Weights of a small self-supervised image encoder.
Training: ademamix at rate 0.00065, 18100 steps, batches of 128.
Rows from block 2, named by matrix and row number. Rows with one number belong to one attention dimension. Each number is 128 + 32 x the weight over its row's rms, rounded and kept within 0 to 255. All counts start at 0. After the name is the row's rms in percent of the matrix's.
# q: attention query, key and value (stacked) (model.blocks.2.attn.qkv.weight, 576x192, the q third), inputs 64-127
# k: attention query, key and value (stacked) (model.blocks.2.attn.qkv.weight, 576x192, the k third), inputs 64-127
q.19 090 [168 150 115 108 137 128 132 140 143 185 153 162 137 171 122 113  87  90 132 137  66 126 127  98  82 159 145 106 127 134 142  62 100 110 124 148 122 124 105 123 204  97 112 103 143 152 131 113 100 102 121 135 134  81 111 127 114 134 179 103 200 114 152 128]
q.20 074 [210 127 124  90 110 117 177 124 139 146 151 175 140 148  99 199  93  72 128 116  97 153 111 106 114 154 130 126 152  98 113 115 129 110 169 155 122 152 129 109 195  73 157 105 121 115 134 136 128 146 140 174 162  97 140 145 148 123 150 101 182 149 159 113]
q.21 089 [161 174 137  85 126 147 149 127 151 165 156 148 155 155 111 110 118  48 141 133  66 162  78  63 111 151 149 144 152 148 185 104 169 142 156 162 130 139 107  94 201  75  97  97 112 105 122 155 115 111 133  76 172  63  90 128 111 143  91 110 192 154 144 104]
q.22 074 [127 167  73 106 171 174 150 116 118 120 142 133 111 172 128 133 125 104 140 110 130  75 171 151 124 136 242 137 109 173 102 111 114 161 132 161 123 111 137 124 121  83  96  76 150 174 163 140  95 121 140 116 118 138 147 141 118 130  60  97 186  68 143 164]
q.23 090 [108 149 147 151  97  97  79  96 156 108 114 109 140 109 143 112 162 144  82 137 178 172  58 142 157  88 122 155 141 182 158 191 135 113 102 102 126 130 135 129 105 167 108 210 114 106  89 151 160 142 116  92 168 149 113 105 181 159 125 244  49 155 137 131]
q.24 080 [111 136  55 109 186 134 121  64 117 166 109 125 125  97 104 115 114 105 115 149 178  98 146 207  99 108 123 114 119 117  89 129  97 179  86  94 121  45 147 152  98 160 107  86 144 184 109 109 117 126 139 189  35 140 112 107 125 102 170  97 105  22 117 122]
q.25 099 [152 163 128  71 154 123 135 103  74 162 156 133 136 121  74 185 121 116 114 108  52 176 143 130 158 117 231 145 147 165 137 124 142 154 177 175 131  92 101 118 142  79 142 141 172 127 123 155 194 137 112 134  77 120 124 150  84 126 149 115 144 114 126 105]
q.26 101 [152 153 127 117 158 143 132 138 100 122 113 164 152 158 111  67 138  65 137 100  90  72 210  66 140 169 143 127  92 115 112  75 109 193 152 169 164  83 113 142 174  84 112  82 141 164 188 122  86 102 129  97  85  75 124 113  90 129 126  95 203 121 135 140]
q.27 093 [113 117 103 168 132 133 128 185 114 114  66 152  79 126 167  90 104 171 149 119 138  88 174 167 125 130 157 118  88  71  98 155 101 109 138 118 138 144 160 160 114 144 128  84  65 153 162 100 158 107 120 181  44 143 146  94  98  97 115  91 138 109  83 185]
q.28 080 [115 134 181 172 118  76 104 122 141 112 101 109 138  94 129 111 110 167 103 147 124 125 147 119 189 101  55 144 108 111  68 179 125  91  72  49 161 161 133 171  99 128  88 209  63 145  93 135 136 185 125 108 120 130 128 125 152 135 132 148  95 168 126 134]
q.29 094 [182 114 143 105  98 104 164 146 116 162 153 108 161 116  93 178  82 112  72  73  73 162 103  76 155 119 164 117 120  91  80  89 100 132 173 133 155 151  38  84 124  88 144 142 173 142 132 129 203 140 130 150  69  63 123 128 110 133 191 114 143 174 109  45]
q.30 077 [143 161  91 122 131 124 145 106 130 187 181 130 131 154 116 128 138 155 174 158 125 134 179 145  90 114  84 115 157 144 146 113 102 167  80 112 171 120 102 110 151 191  99 163 140 144  49 137 130 142  91 169 104 147 107 144  93  85 173  87 129  78 189 137]
q.31 077 [118  72 119 155 114  65  90 185 128  59 109  98 108  97 144 134 124 171 139  93 154  91 108 106 181 150  60 137  96 120 112 167 129 107 141 115 164 147 141 169  76 110 140 144 126 115 175  73 115 143 142 114 128 139 165 132 150 134 156 151  95 163  85 172]
q.32 097 [116 182  75 115 110 136 131  97 151 145 189 119 130 162 114 149 144  84 141  83 142 145  94 123  75 118  89 108 191  74  74 116 182 134 152 137 170 184 110  84 124 123 124 211 134  61 102 155 123 160 155  93 165 121 154 120 162 160 141 147 141 159 126 169]
q.33 127 [101 127 173 128 149  87 162 125 181 105 112 140 121 111 125 139  91 156 106 163 124 117 134  95 150 119  87 126 145 137 133  98 110 146 161 107 120 139 134 157 106  94 118 175 116 167 120 112  69 114  92 145 177 159 149  57 110 116 131 195 153 134  64  84]
q.34 129 [172  89  94 133  84  73 143 121 116 120 198 132 113 120 144 131 151 132 181  94  96 141 127 132 148 173 158 151  72 123 105 121 121  72 125 118 127 130  97  92 153 136 132  50 138  98 140 119  62 108 133 130 124 126 121 163 147 130  98 121 153 140 213 192]
q.35 123 [169 197  88 133 146 106 119  57 123 118 117 180 143 175 143 126 103  93  96 109 116 157 131 123  94  97 141 142 169 104 124 163 132 106 136 144 123 115  90 105 154 132 121 125 111  79  97  58 131 111 168 112 107  83 131 165 129 163 114  99 107 128 174 177]
q.36 124 [153 161  87 181  87 137 146 158 187 132 167 137 131 135  89 137 181 141 157  87 158 149  81 100 131 198 144 151 104  67 156 115 141 187 194 132 164 155 124  73 100 119 163 140 151 146 132  92  94 139 117  91 176 153 153 111 159 103 126 129 146  63 109 143]
q.37 131 [140  76 176 113 123 138 166 146  73 152 150 107 115 110  72 105 164 114 108 130 114  73 144 159 102 107 169  92 106 149 160 172  93 138 127 148 148 144 131 171 142 131 126 107 103 159 205 174 158 124 103 138  73 158 122 117 133 133 130 160 126 122 136  97]
q.38 116 [159 194 157 117 154 138 146  90 114 130  97 108 103 104 127  82 141 133 107 139 173 121  97 156  94 126 184 144 115 111 179 203  96 117 106 109  81 135 169 150 157 160 136  84 116 206 131  78 192 111 134 161 102 131  93 136 144 156 133  76 112  62 154 135]
q.39 135 [111 134 124 117 141 131 137 162 181  95 145 134 151 114 154  54 126 139 166 111 166 135 164  69 145 197 171 154  73 144 175  72 162 171 207 171 123 128 126  96 120 139 111 162 155 142 116 106  91  95 127 141 180 106 116 147 122  80 128 133 186  61  89 144]
q.40 119 [158 146  98  99  89 114 170 103 104 149 107 108 159 143  92 105 188 148  85  72 137 119 159 120 102 181 214 114 138  71 205 135  85 137 171 137 161  81 112 117 200 124 150 121 116 173 171  82 115  69 110 107 102  89 153 126 142 177 153 149 147  96 140 133]
q.41 118 [170 146 131 144 189 115 118 111 172 106 172 155  93  91 157 126  79  87 165 105 149 124  91 127  91 131 148 145 147 145  77 148 162 128 104 139  96 152 172 111  92 144 101 119 160 120 109 167 196 154 177 155  91  86  60 161 127 131 126  53 105  99 143 172]
q.42 109 [155 120 181 142 110  90 131 130  73 138  54 139 100 127 121 173 134  99 100 152  79 133 135 162 169  70 100 151 105 140 115 187  70 137  63  58 115  97 154 163 110 120 150  75 108 136 147 154 153 155  90 152  86 175 117  99  84 154  81 130  74 121 115  94]
q.43 119 [120 136 166 102 112 114 136 120 118  99 160 159 139 106 124 219 106 149 117 140  99 143  91 178 150 100  95  77 128  83 122 213 103 120 146 123 135 133  59 124 174 136 128 124 138 185 177 111  49  79 142 106 142 122 165  95 200 160 127 218  67 170 153  82]
q.44 114 [160  72 126 122  66 117 140 142 105 130 148 115 126 113  97 118 147 106 125 101 100 161  85 137 151 155  70 103 123 135 168 100  84 144 140 141 151 132  90 132 138  92 155  96 135 100 165 110  42 116 108  97 115 174 176 103 173 121 137 178 139 167 128  80]
q.45 120 [176  18 114 100 121 138 149 177 117 117 144 126 125 117 150 123 119 119 164  95 148 116 134 134 123 152 166 127 137 190  86 120 150 111  83  78 115  96 232 142 105 131 140  97 106 141 153 170 150 104 137 124  91 114  88 146 106 166  99 111 155 142 134 130]
q.46 125 [135 129 135 146 181  46 149 118 190 146 164 160  77 172 185 153 114 123 106 133 114  77 143  91 160  91 121 127 115  85  73 136 147  66 119  85 117 144 178 127 161 121  97 164  83 144  78 133 101  90 118 153 169 111  80 159 129  96 134 132 139  86 114 179]
q.47 102 [112 102 153 164 114 148 133 209  99 153 208 127  92 150 105 170 157 169 186 146  90 138 122 168 149  59 106 131  79 110  75 132 122 123  91  99 140 151 135 115 116 151 152  84 145 152 124 180 140 147 112  86 127 170 133 116 155 105  77 118  70 112 151 133]
q.48 098 [109 130 154 145 137 152 137 100 105 131 129 103 158  62 140  93 138 133 156 142 144 151 179 126  86 108  87 137 102 149 217 152 129 126 136 187 105 114  49 167 118 190  99 103 160 177 160 135 133 107 112 126 156 136 113 106 121  96 114 172 144 117 107  82]
q.49 130 [169 127  84  88 111 140 118 120 115 100 100 154 173 135  90 104 137 119 121  68 104 160 151 147 106 188 194 117 117 121 170 121 114 159 191 117 154  89  85  90 173 109 137 109 124 117 151  50  93  66 161 123 122  69 157 163 171 151 142 151 152 141 134 110]
q.50 115 [136 168 187 106 134 182 161 132 140 148 112 145 123  94  69 108 126  84  97 112 169  98  87 117 100  52 145 113 192 106 106 131 123 204 175 154 162 151 131 134 113  93 123 144 131 139 163 130 190 138 150 157  68 126 127 102 144 115 174 140  76 133  94  44]
q.51 107 [ 77  28 151 131 120 124 108 173 124 100 174 132 129 125 170 191  91 163 144 173 100 150  97 133 132 138  70  82  97 143  92 119 145 100  60 120  98 141 107 143 123 143 107 121 151 160 164 173  54 114 120 114 160 158 148  90 169 118 103 136 152 168 145  87]
q.52 124 [140 140 126 170 145  54 173 131 136 146 190 161 122 123 122 164 149 184 124 154 121  92 168 116 111 131 122 134 122 104 124 161 103 108 159 135 131 116 122 112 121 166  77 181 136 215 136 142  80 138 107 123 162 169 148  93 101 123 112 186 104 114 127 172]
q.53 109 [ 96 118 109 108 155 118 159 153 149 165 166 130 114 172 166 129 129 156 112 117 151  87 190  76 125 115 158  94 130 100 134  93 118  79 126 120 143 107 123 113 205 150  82 209 116 152 109 116 116  82 105 137 157  72  92 173 130 104 183 156 161 128 114 166]
q.54 112 [172  84 128 140  70 131 137 118 105 136  57 112 128 111 103 134 164 133  74 121 115 163  77 161 155 162  74 127 130 138 165 158  92 123 123  35 130  96 138 164 138 127 150 111  96 197 162  87 112 121 109 101 118 151 136  73 150 176 144 151 116 170 118  85]
q.55 113 [ 67  93  96 128 150 110 112 144 124 136 149 137 134 156 175 174 117 111 131 164  79 138 193 107 135 107 104  99 114 136 119  88 135  95  98 193 142 116  57 103 137  96  79 137 129  90 117 179  56 158 134 132 164 154 143 155  97  86 101 178 142 168 163 128]
q.56 134 [162 173 177 180 138 164 134 129 153 148 223 167 100 146  94 178 128 142 125 129 121 131  38 140  94  69 112 109 149 101  77 183 116 166 128 139 142 191 149 129 105 133 125 129 146 148 151 152 174 170 143 105 108 145 128 109 157 131 132 109  66 127 150 109]
q.57 109 [120 121 115  78 195 180  92 139 145 114  80 112 117 125 160 124  94 111 134 104 158  87 128 145 153 156 197 107 157 154  81  98 175 152  94  90 107 115 230 125 117  90 146 148 105  89 108 127 185 101 158 182 107 104  76 166 104 126 143  64 144 110 102 131]
q.58 122 [ 62 138 133 106 138 175 122 158 105 126 111 110 168 116 127  64 193 171 109 131 141 130 237 113 135 151 178 128  91 122 193 102 109 143 137 184 103  76  94 126 153 141 117 145 158 162 138  91 136 101 103 144 170 135 121 136 126  94 112 169 166  93 130 100]
q.59 132 [ 91 133 110 160 127 149 110 176 148 129 177 115 124 149 155 187 145 162 154 131 129 166  84 152 145 146  65 111 126  76  66 128 159  65  76 140 116 168 121  90 148 156 140 135 156 139 103 127  77 136 141  90 200 131 141 121 191 114 128 109 128 138 200 134]
q.60 092 [146  96 109 131 139 106  76  92 149 111 152 123 141 107 142  68 102 154 191 131 139 113 170  82  89 148 189 142 140 149 153 164 158 100 136 126  90 164 129 152 130 138  63 147 159 133 118 126 165 116 134 119 118  86  86 168  87  76 166  80 152 156 130 161]
q.61 132 [165  92  94 107 123 101 142  95 127 136  89 146 110 168 115 182  97  81 114 134  91 107  95 119  93 108 102 100 187 136 122 101 151 143 156 108 147 126 128 124 126  85 135 168  93  78 116 173 113 140 166  94 112 148 155 103  87 181 124 122 124 175 131 149]
q.62 106 [123  86 138 128 142 220  99 173 151  69 180  99 144  97 132 134 105 134 207 125 157 155  47 158 109 209 128  80 118 151 130  88 178 163 112 157 119 170 147 115 118 116 151  95 170  99 152 173 117 129 190 113 146 125 136  95 170 114 133  64 147 152 115  77]
q.63 099 [161 116  96 182  86  78 167 145 130 164 142  85 122 149 115  87 191 118 152  93 110 123 148 112 130 187 165 176  78 138 182 109 143 134 145 118 154 143 172  81 126 130 131 126 125 124 121 147 148 168  79 125 135 145 119 156  88 122  96  87 140  55 153 221]
q.64 085 [147 142  84  96 160 115 108 127 147 116 136 128 167 131 154 144 133 175 140 156  96  93 144  90 132 153 156 140 112 138 255 169 117 137  97 161 100  92 135 141 172 175  97 123 132 146 102 117 202 103 144  99 189 138 138 144  88  70 139 121 160  43 142 189]
q.65 076 [ 97 109 103 118 166 141  92 147 116  83 158 117 143  99 146 143 137 156 144 119 140 123 255  96  80 155 108 132 112 186 161 137 129 138  96 140 134 153 117 142 131 140 108 151 169 134 139 111 104 158 149 142 163 181 110 184 107  64 137 112 111 133 116  78]
q.66 104 [167 159 124 105 142 179  98  77 166 157 150 123 122 155 153 117 102 107 153 135 112  97 169 119  91 183 112 103 181 176 249 145 147 146  95 119 138 105 210 163 157 111  84 138 101 131  94 119 188  93 142  94 137 167  83 117  86 105 141  98 168  61 103 208]
q.67 110 [166 155 107 148 153 147 126 124 161 169 160 119 101 188 158 110 124 129 138 116 134  92 143  81  78 179 154  90 145 117 236 123  82 124 121 140 110 117 135 157 183 123  73 153 119 146 117 108 181 102 126  89 139 157  88 139  68  95 172 109 203  70 126 191]
q.68 090 [151 178 137 110 178 172 100 121 160 130 153 147 116 177 158  87 101 133 136 150 121  98 154 124  90 146 130 135 158 187 237 149 140 144 102 113 102 103 187 155 164 144 106 155 117 146  89 104 169  75 146  68 164 154  85 137 122  85 117  99 174  72 111 201]
q.69 087 [138 109  80 131 108  67 159 188 106 158 109 129  96 134 141 157 101 100 168 104 167 133  81 128 134 105 207 116  57 110  21 103 127 151  80 137 114 118  52  89 115 153 169  57 154  97 160 161 148 106 146 166  93  66 159  94 115 145 115 119 144 134 145 109]
q.70 082 [120 178 115  62 194 155 103 141 147 113 126 148 118  99 162  94 142 109 154 143  92 114 192 177 145 129 139 165 141 255 119 164 194 187  89 114 129  95 155 150 107 121 168 145 134 135  94 162 143 107 140  87 128 163 112 128 142 148  50 114 113 107 111 101]
k.19 099 [112 135 142 141 130 110 121 116 134   6 116 105 143 116 119 131 113 110 137 109 167 102 118 108  70 139 126  82 124 140 107 102 165 122 137 143 147  97 160  64 144 107  79 153 102 130 153 146 109 111 169 166 155 142 122 121 134 184 135 143 136  95 106 123]
k.20 085 [129 135 168 103 128 121 102 119 164  12 138  85 116 106 112 116 107  84 152 115 145 137 176 116  80 126 130 102 123 152 101 147 146 124 142 150 120 121 127  92 157 148  71 182  97 104 164 136 148 125 166 154 154 126 133 134 126 183 116 159 117  62 108 130]
k.21 092 [ 90 161 135  48 177 123 112 146 154  73 140  99 131 128 153 117 133 116 164 133 127 116  68  50 132 123 146  97 116 159  91  65 167 144 142 153 139  81 133 129 146 116 109 128 122 106 144  86  84  81 162 139 147 124 132 191 105 164 116 123 152 106 125 161]
k.22 071 [ 88  76 131  70  93 130 103  98  99 132 136 107 143 150 101 168 109 142 120 132 155 121  70 111  89  96 148  99 135 158 116  16  80 112 134 150 123 137  87 129  81 151 144 152 172 179 144  99 118 136 127 126 112 150  91 183 112 158  90 126 170 133 109 152]
k.23 085 [122 170  92 146 126 163 116 136 118 161 149 131 131 152  92 133 142 146 147 110 111 179 111 124 144 125 100 164 145 115 163 175 115 137 122 148 118 140 136 174 153 157 152  68 150 113 114 129 100 125 112  92 136  90 109 139 150  67 144 122 146 180 191 124]
k.24 080 [150  98 110 181 111  99 150 105 126  85 116 143 165 174 123 153 152 111 119  87 158 139 170 144  98 122 111 143 142  59 120 123  74 121 125 106  95  98 147  82 133 142 128 104 153 191  93 162 165 165 118 154  86 155  37 120  75 115 103  81 137 128 140 110]
k.25 098 [170  96 170 131  95  98 214 117 129 138 176 115 106 111 141 111 160  72 148 116 110 137 101 130 110 115 154 135 139 139 150 135 146 140 151 171 117 151 110 133 113  98 129  81 154 136 187  85 138  73 126 104 167 170 125 127 146 189  40 133 116 119 114 148]
k.26 099 [ 94  66 132  93  98  36 107 122 136  75 122  84 141 119 150 156 101  96 126 135 119  97  89 136 114 149 154 112 100 161 142  43 118 105 150 127 126  80 122  64 103 125  69 148 139 105 117 136 106 122 116 196 142 173 152 122 113 151 112 124 138 103  71 133]
k.27 084 [172  99 134 174  68 135 187 120 109 111 125 115 104 120 109 141  86 140 122 119 121 111 163 187  79 154 111 118 137 146 170 131 133 106 187  88 141 179 166 111  72 166  81 180 103 127 110 120 188 129 164 168 131 165  90  66 124  67 113  83  89  99 132 144]
k.28 083 [165 124 136 124  59 117 111 123 110 187 162  97 126  71 114  98 147 155 161 111 105 129 180 156 178 163 101 143 107 166 180 178 111 136 147  94  96 138 139 159 123 179 125 129 104  78 100 134 132 136  98 126 122 123 125 113 152  76 143 132 140 141 169 150]
k.29 088 [209 134 165 204 120 112 252 172 153 105 121 100 116  88 124  66 121 123 137 119 118 154 181 127 155 161 144 125 103 136 128 177 138 135 188 151 101 136 112 113 154  68  51 131  89 110 165 117 166  81 154 109 150 123 153  58 162 131 123 146 102  84 136 117]
k.30 081 [141 132 144 202 116 114 152 120 155  60 141 128 136 150 130  90 141 107 117  84 182  82 156 131  99 123  68 107 103  58  83 144 123  92 133 101 153 130 155 103 156 120  86 173 108 164 143 120 140 161 144 163 117 168  72 115 103 143 155 108 125  98 133 104]
k.31 087 [161 120 109 150 107 130 106 127 122 206 122 161 115 100 125 145  99 169 144 159  87 157 144 120 168  98 101 152 169 137 204 135 141 125 120 126  97 144  91 117 115 135 144 120  97 111 108 120 169 133 111 101 108 100 189  96 141  70 151 136 110 156 170 136]
k.32 100 [158 130 105 166 131 146 129 137 172  83 111 171 151 144 113 114  95 136 116 157 165 128 100 187 106 172 102  84 179 160 120 199 165 157 144 112 131 132 120 134 139 133 167 110 101 199 160 148 114 101 220  78 127  89 126 133 128 140 149 122 149  83 192  95]
k.33 121 [ 94  95 129  61 212 127 122 161 108 158 103 123 142 132 188 153 119 141 117 146 172  63 112  52 106 112 111 111 123 125 129 123 143 105 123 116 122 140  79 154 106 163 137 199 100  54 130 123  97 112  49 130 139 140 117 123  95  84 124 177 153 132  90 133]
k.34 122 [145 155 112 138  86 153  85 175  88 125 121 106 101 137 100 131 150 134 173  87 103 149 127 162 113 149 152 110  54 161 145 142 117 130 135 128 139 117 132 100 131 138 138  25 136 113 160 153 138 159 109 132 119 128 151 124 122 133  90 119 156  84 199 126]
k.35 121 [151 208 136 127 101 156 109 137 116  67 138 166  85 149  77 113  92 126 119 143  67 109  98 130  99 165 166  87 124 163 178 105 139 144 147 176 142 100  88 101 160  87  89  87  96 137 171 125 135 103 222 106 116 116 126 130 125 186 144  98 101 147 152 106]
k.36 116 [161 144 100 151 114 148 108 161 147  92 102 112 156 148 192 129 152 128 102  78 183 167 141 124 133 143  54 128 132 121 150 223 103 144 124 137 141 138  75 111 107 161 189 123 176 138 141  98 130 116 120  66 120 125 152 116 127  71 137 140 182  45 188 116]
k.37 126 [142  65 134 106  96 113 133  75 128 217 182 108 147 119 124 123 179 158 127 116 149 128 155 180  96  83 152 135 115 107 122 184 104 143 104  81 117 135 177 126 131 171 109 147 125 139 107 141 113 140  69 143 126 126 121 167 128 135  82 168  86 174 136 139]
k.38 112 [117 183 160 168  55 128  81  90 111 161 185 113 151 172 136 112 175 127 124 141  90 124 108 120  89 144 132 115 162  90 171 124 131 137 121  98 116 137 116 121 175 161  76 174 122 178  86  75 123 108 133 154 131 156  81 152 162 163 140 121  91 192 133 198]
k.39 127 [105 144 102  83 156 148 113 191 151  86 119 109 186 154 197 154 152 130  98  88 115 170 141  95 143 142  94 143  95 144 147 152 152 117 152 154 140 137  51  73 108 165 164 173 172 101 127  81  90 135  81  90 158 140 150 148 108  62 120 179 196  36 106 130]
k.40 118 [139 148 121 101  25 127  98 117 101 147 151 101 179 166  99 120 214 150 101  82 101 145 131 133  92 170 121  96 131 146 178 173 137 164 149 116 175  89 103 105 169 140 116 169  79 179 147 130 148 108  73 115 109 109 118 134 134 179 150 177 115 165 143 113]
k.41 117 [141 162 151 154 162 147 143 156 136  86 164 177  48 150 144 146  56 114 144 154  73  90 115 151 132 153 152 113 101 135  91 105 157  96 151 138 133 168 126 123 144  87 125 100 143  95 124 156  97 115 244 121 149 153 130 119 126 149 118  64 136 111 109 119]
k.42 112 [150 115 172 156  98  94 178 128  86 187 160 131  81 125 106 131 162 120 156 157 152  88 133 103 147 107 168 152 103  56 123  70  95 115  95 128 107 124 203 169 111  86 104 105  93 125 136 143 126 125 101 161 110 147  84 123 113 142  74  98  79 182  86 184]
k.43 121 [143 155 164  54 136 148  56 118  66 158 139 111 114 152 121 147 142 135 158 128 124 137 130 143 111  54 102 136 130 120 132 178 116 136 174 125 145  80  82 126 156 192 112 157 118  91 125 106 166 106  98 146  95 103 107 138 119 197 159 148 108 172 127  90]
k.44 108 [143  73 118  57 143 130 117 164  92 151  73  64 148 111 106 149 154 123 163  95 192 140 114 170 113 128 127 156  83 146 139 181 119 107 106 103 139 108 123 115  90 136 182  96 133 128 176 150 119 146  49 114 116 102 162  89 123 114  98 179 163  88 185 129]
k.45 120 [150  48 140 128  80 141 178 137 131 119 157  66 106 128  81 140 111  92 156  99 120  77 126 117 134 122 152 128 109 182  73  82 167 116 139 103 155 141 208 137 126  61 140 102 117 102 128 177 132 154 132 163 125 157 120  95 130 195 130 115 152 140 100 114]
k.46 118 [101 119 162 143 117 149 103 151 141 120 165 133 111 174 150 117 134 141 164 156  85  34 118  87 123 156 161  59  91 154  97  93 196 137 182 120 174 126 153 143 146 127  97 139  86 142 113 181 127 104 151 152  87 121  67 158 100 139 139  76 103 169  78 133]
k.47 106 [148 108 134 242 138 106 155 112 168 167 206 119  99  95 162 117 156 161 174 114 173 167 150 102 149  83 114 174 110  73  74 165 105 135  83 104 103 109 210 139  98 143 146  95 152 120  99 129 140 118 110 119 114 124 102 154 160  79  85 101 142 127 160 184]
k.48 101 [112 172 115  96 158 118 135 122  96 199 148 112 156 117 181 149 173 144 133 119 105 188 134 134  97  64 110 167 135 101 166 129  70 134 104 147  73  91  83 112 105 216 120 193 178 125 109  68 121 142  70 122 158 157 164 137 146 101  68 172 122 125 135 185]
k.49 127 [162 162 121  56  83 145  71 148 112  64 119  94 189 138  61 137 120 101 113  50  91 148 113 145 110 143 125 139 109 178 154 145 116 151 174 129 150  96  90  73 144 105 117 113 113 128 155 122 151 103 106 116 117  95 138  94 142 146 191 182 159 119 142  91]
k.50 114 [153 159 138  86 169 136 105 126 153 140  92 161 122 131 122 102 123 131 101 111 158  64 138 153 133 119 126 132 142  52  72 209  84 119 138  83 107 127 114 142 140 133 126 170  98 186 126  83 113 106 145  76 132 109 121 116  92 144 143 168  92 140 125  93]
k.51 106 [ 79  46 142 106 173 158 123 134 108 138 142  83 113  95 115 152 105 145 173 134 156 127 124 119 122  67 117 164 130 150  89 126 153  90  89 125 142 141 170 141 104 158 135 115 180  56  98 155 136 160  84 149 131 104 133 158 154 110 124 121 158 155 112 120]
k.52 119 [130 113 128 135 187  87 118 125 119 188 190 170  95 176 183 140 154 186 114 144 150 135 150 107  84  71 113 116 115  94 166 167 129 127 120 141 134  97 102 145 103 204 144 182 128  66 117 141 104 134  85 130 132 153 134 159 102  81 101 157 126 161 114 135]
k.53 112 [ 61  97 157 125  98 153 105 114 136 112 173 122 167 149 138  97 157 172 139 135  70  75 141 124 107 159 147  58 110 166 117 103 169 155 158 102 164 126 148 104 160 164  82 191 117 173 106 145 112 104  92 146 108 117  74 160 111 152 160 134 105 162  85 123]
k.54 111 [166  94 138 131  78 119 146 112  49 218  66  62 153 138 103 155 161 107 128 112 175 147 150 120 136 122 101 132 140 101 141 147 101 137 104  78 127 108 119 138 116 114 147 130  94 147 141 105 161 156  94 151  91 184 126  92 101 166 161 168 104 127 120 158]
k.55 113 [ 70  84 136  95 188  94 126  92 156 118 154 149 129  86 115 127 138 131 168 158 123 156 136 174 138  91 157 126 137 194 140  75 156 135 117 194 128  95 164 137 117 170 103 125 169 102 115 202 106 149 110 138 122  84 122 192 140  91  80 125 134 155 119 138]
k.56 130 [172 144 149 205 141 139 124 119 156 143 177 155  47 143 149 125 102 166 138 132 146  90 132 137 122 110  96 132 136  86  89 207 111 102 138 125 109 158 130 133 129 152 139 103 121 125 128  98 128 120 171  99 134 148 110 134 123 146 150  85  88 149 138  91]
k.57 108 [104 114 144 133 101 128 149 126 182  38 155 133 145 119  74 125  68  80 145 120 107  86 116 102 129 157 156 109 170 151  81  67 194 124 152 118 132 160 196 156 149  53  78 142 131 130 101 158 126  96 184 144 147 126  93 114 153 137 185 105 128 157  71 108]
k.58 117 [ 81 156 114 100 109 115  96  98 142 151 183 108 232 103 166 124 181 149  98  91 117 206 143 129 117 100  99 163 165 128 155 112 106 157 112 144 123 118  93 101 120 187 108 206 168 145 100  81 128 130  32 152 173 121 142 180 159  76 118 164 130 126 124 175]
k.59 130 [111 139 145 196 102 170 111 122 143 121 152 141 133 116 143 108 114 154 190 152 152 173 107 135 128 123  95 121 154 137 107 159 149 137 130 135 153 144 133 123 151 171 130 106 157 143  85 116 133 114 153 124 102 120 109 146 170 135 169  75 134  94 163 120]
k.60 097 [115 158 128 101 145 162  99 153 124 104 130 126 106 153 117 139  90 131  83 103  34 118 114  53 111 104 146 122  84 151 147 104 150 123 124 166 119 138  63 119 128  95 122 112 116  39 153  93 105 170 148 112 151 155 177 152 111 112 142  92 104 161 104 110]
k.61 128 [165  86 126 103 116 116 175 109 142  94  87 167  97 105  71 148  75  84 140 172 158 108 107 139 126 124 143 120 165 181 127 111 160 141 152 136 142 102 164 156 133  88 123  87  76 116 154 211 129 124 190  91 111  93 121  82 110 161 145 129 117 180 149  86]
k.62 105 [150  96 108 117 163 158 139 113 159  65 114 106 129  75 117 164  72 111 138 131 187 180 117 149 155  85  77 190 179 125 119 173 124 109  99 154 105 157 130 112 116 126 163 104 185  90 116 115 128 160 136 127 177 111 150  95 177 107 148 124 185  79 156  81]
k.63 103 [150 141 100 194  78 117 143 135 137 157 170 131 133 150 148 125 195 128 131 129 147 159 110 155 133 182 129 136  79 131 154 169 109 149  91 114 133 151 146 109 113 148 176  87 135 163 145 151  98 156 122  90 109 142 153 130 125  62  65 124 147  70 200 171]
k.64 081 [130 137 104  95 156  65 101 108 156 163 126 105 151 178 101 170 113 142 105 166 187 135  91 162 138  99 117 134 136  46 182 170 146 145  77 107 123 113 151 144 157 134  89  91 115 197  46 120 205 142 109 101 132 120  45 115 136  91 162 191 130 186 117 119]
k.65 078 [139 105 119 163 122 152 134 110  79 117 132 181 127  72  60 158 114  91 134 150  90 164 124 104  75  97  99 137 128 134 174 150  98  65 146 151 115 123 141 140 130 162 101 120 123 123 186 190 111 193 107 136  97 143 171  53 163 139  80  87  65 124 201 165]
k.66 102 [136 137 129 118 130  58 111 122 138 115  99 108 139 197 118 175 120 145 129 159 149 127  63 120 158 124 122 116 163  82 151 111 164 137 115 125 132 106 192 133 179 105  92  81 117 152  80 138 203 104 143 132 131 124  15 145 103  93 188 126 130 205 104 106]
k.67 110 [117 147  99 108 146  48 116 129 117 150 124  87 193 186 151 163 147 181 119 112 168 115  76 115 174 113 116 110 129 105 159  94 182 148 115 111 183  81 155 106 136 120  92 128 120 179  85 129 179  97 116 132 140 136  30 146 126 101 194 174 167 171 114  92]
k.68 096 [145 136 125 101 130  37 117 100 129 128 109 104 171 168 136 185 126 146 112 138 136 153  89 132 141 125  90 159 169  75 156 127 169 148 110  98 130 112 166 129 158  94  96 111  91 149  73 117 227 114 124 136 146 134  42 114 125 120 188 139 156 216 111 109]
k.69 079 [116 120 169 123 119 162 120  84 135 119 193 122 126 104  43  91 151 131 135 140 175 137 112  87  53 154 119 101 151  88 145  84 136 126 180 189 164 129 163 127 105 146 103 147 111 116 163  89 186 119 140 140  72 104 134  88 155 128 132 131 145 174 163 176]
k.70 081 [172 135 123  82 131  85 103  68 121 140 115 121 121 138  77 144 109 104 127 133 124 164  48 154  87 155  90 156 190  73 171 163  81 133 125 147  92 118 206 171 177 114 126  74  94 117 147 153 173 172 143 104  90 152  84  89 138 164 111  76 161 225 144 167]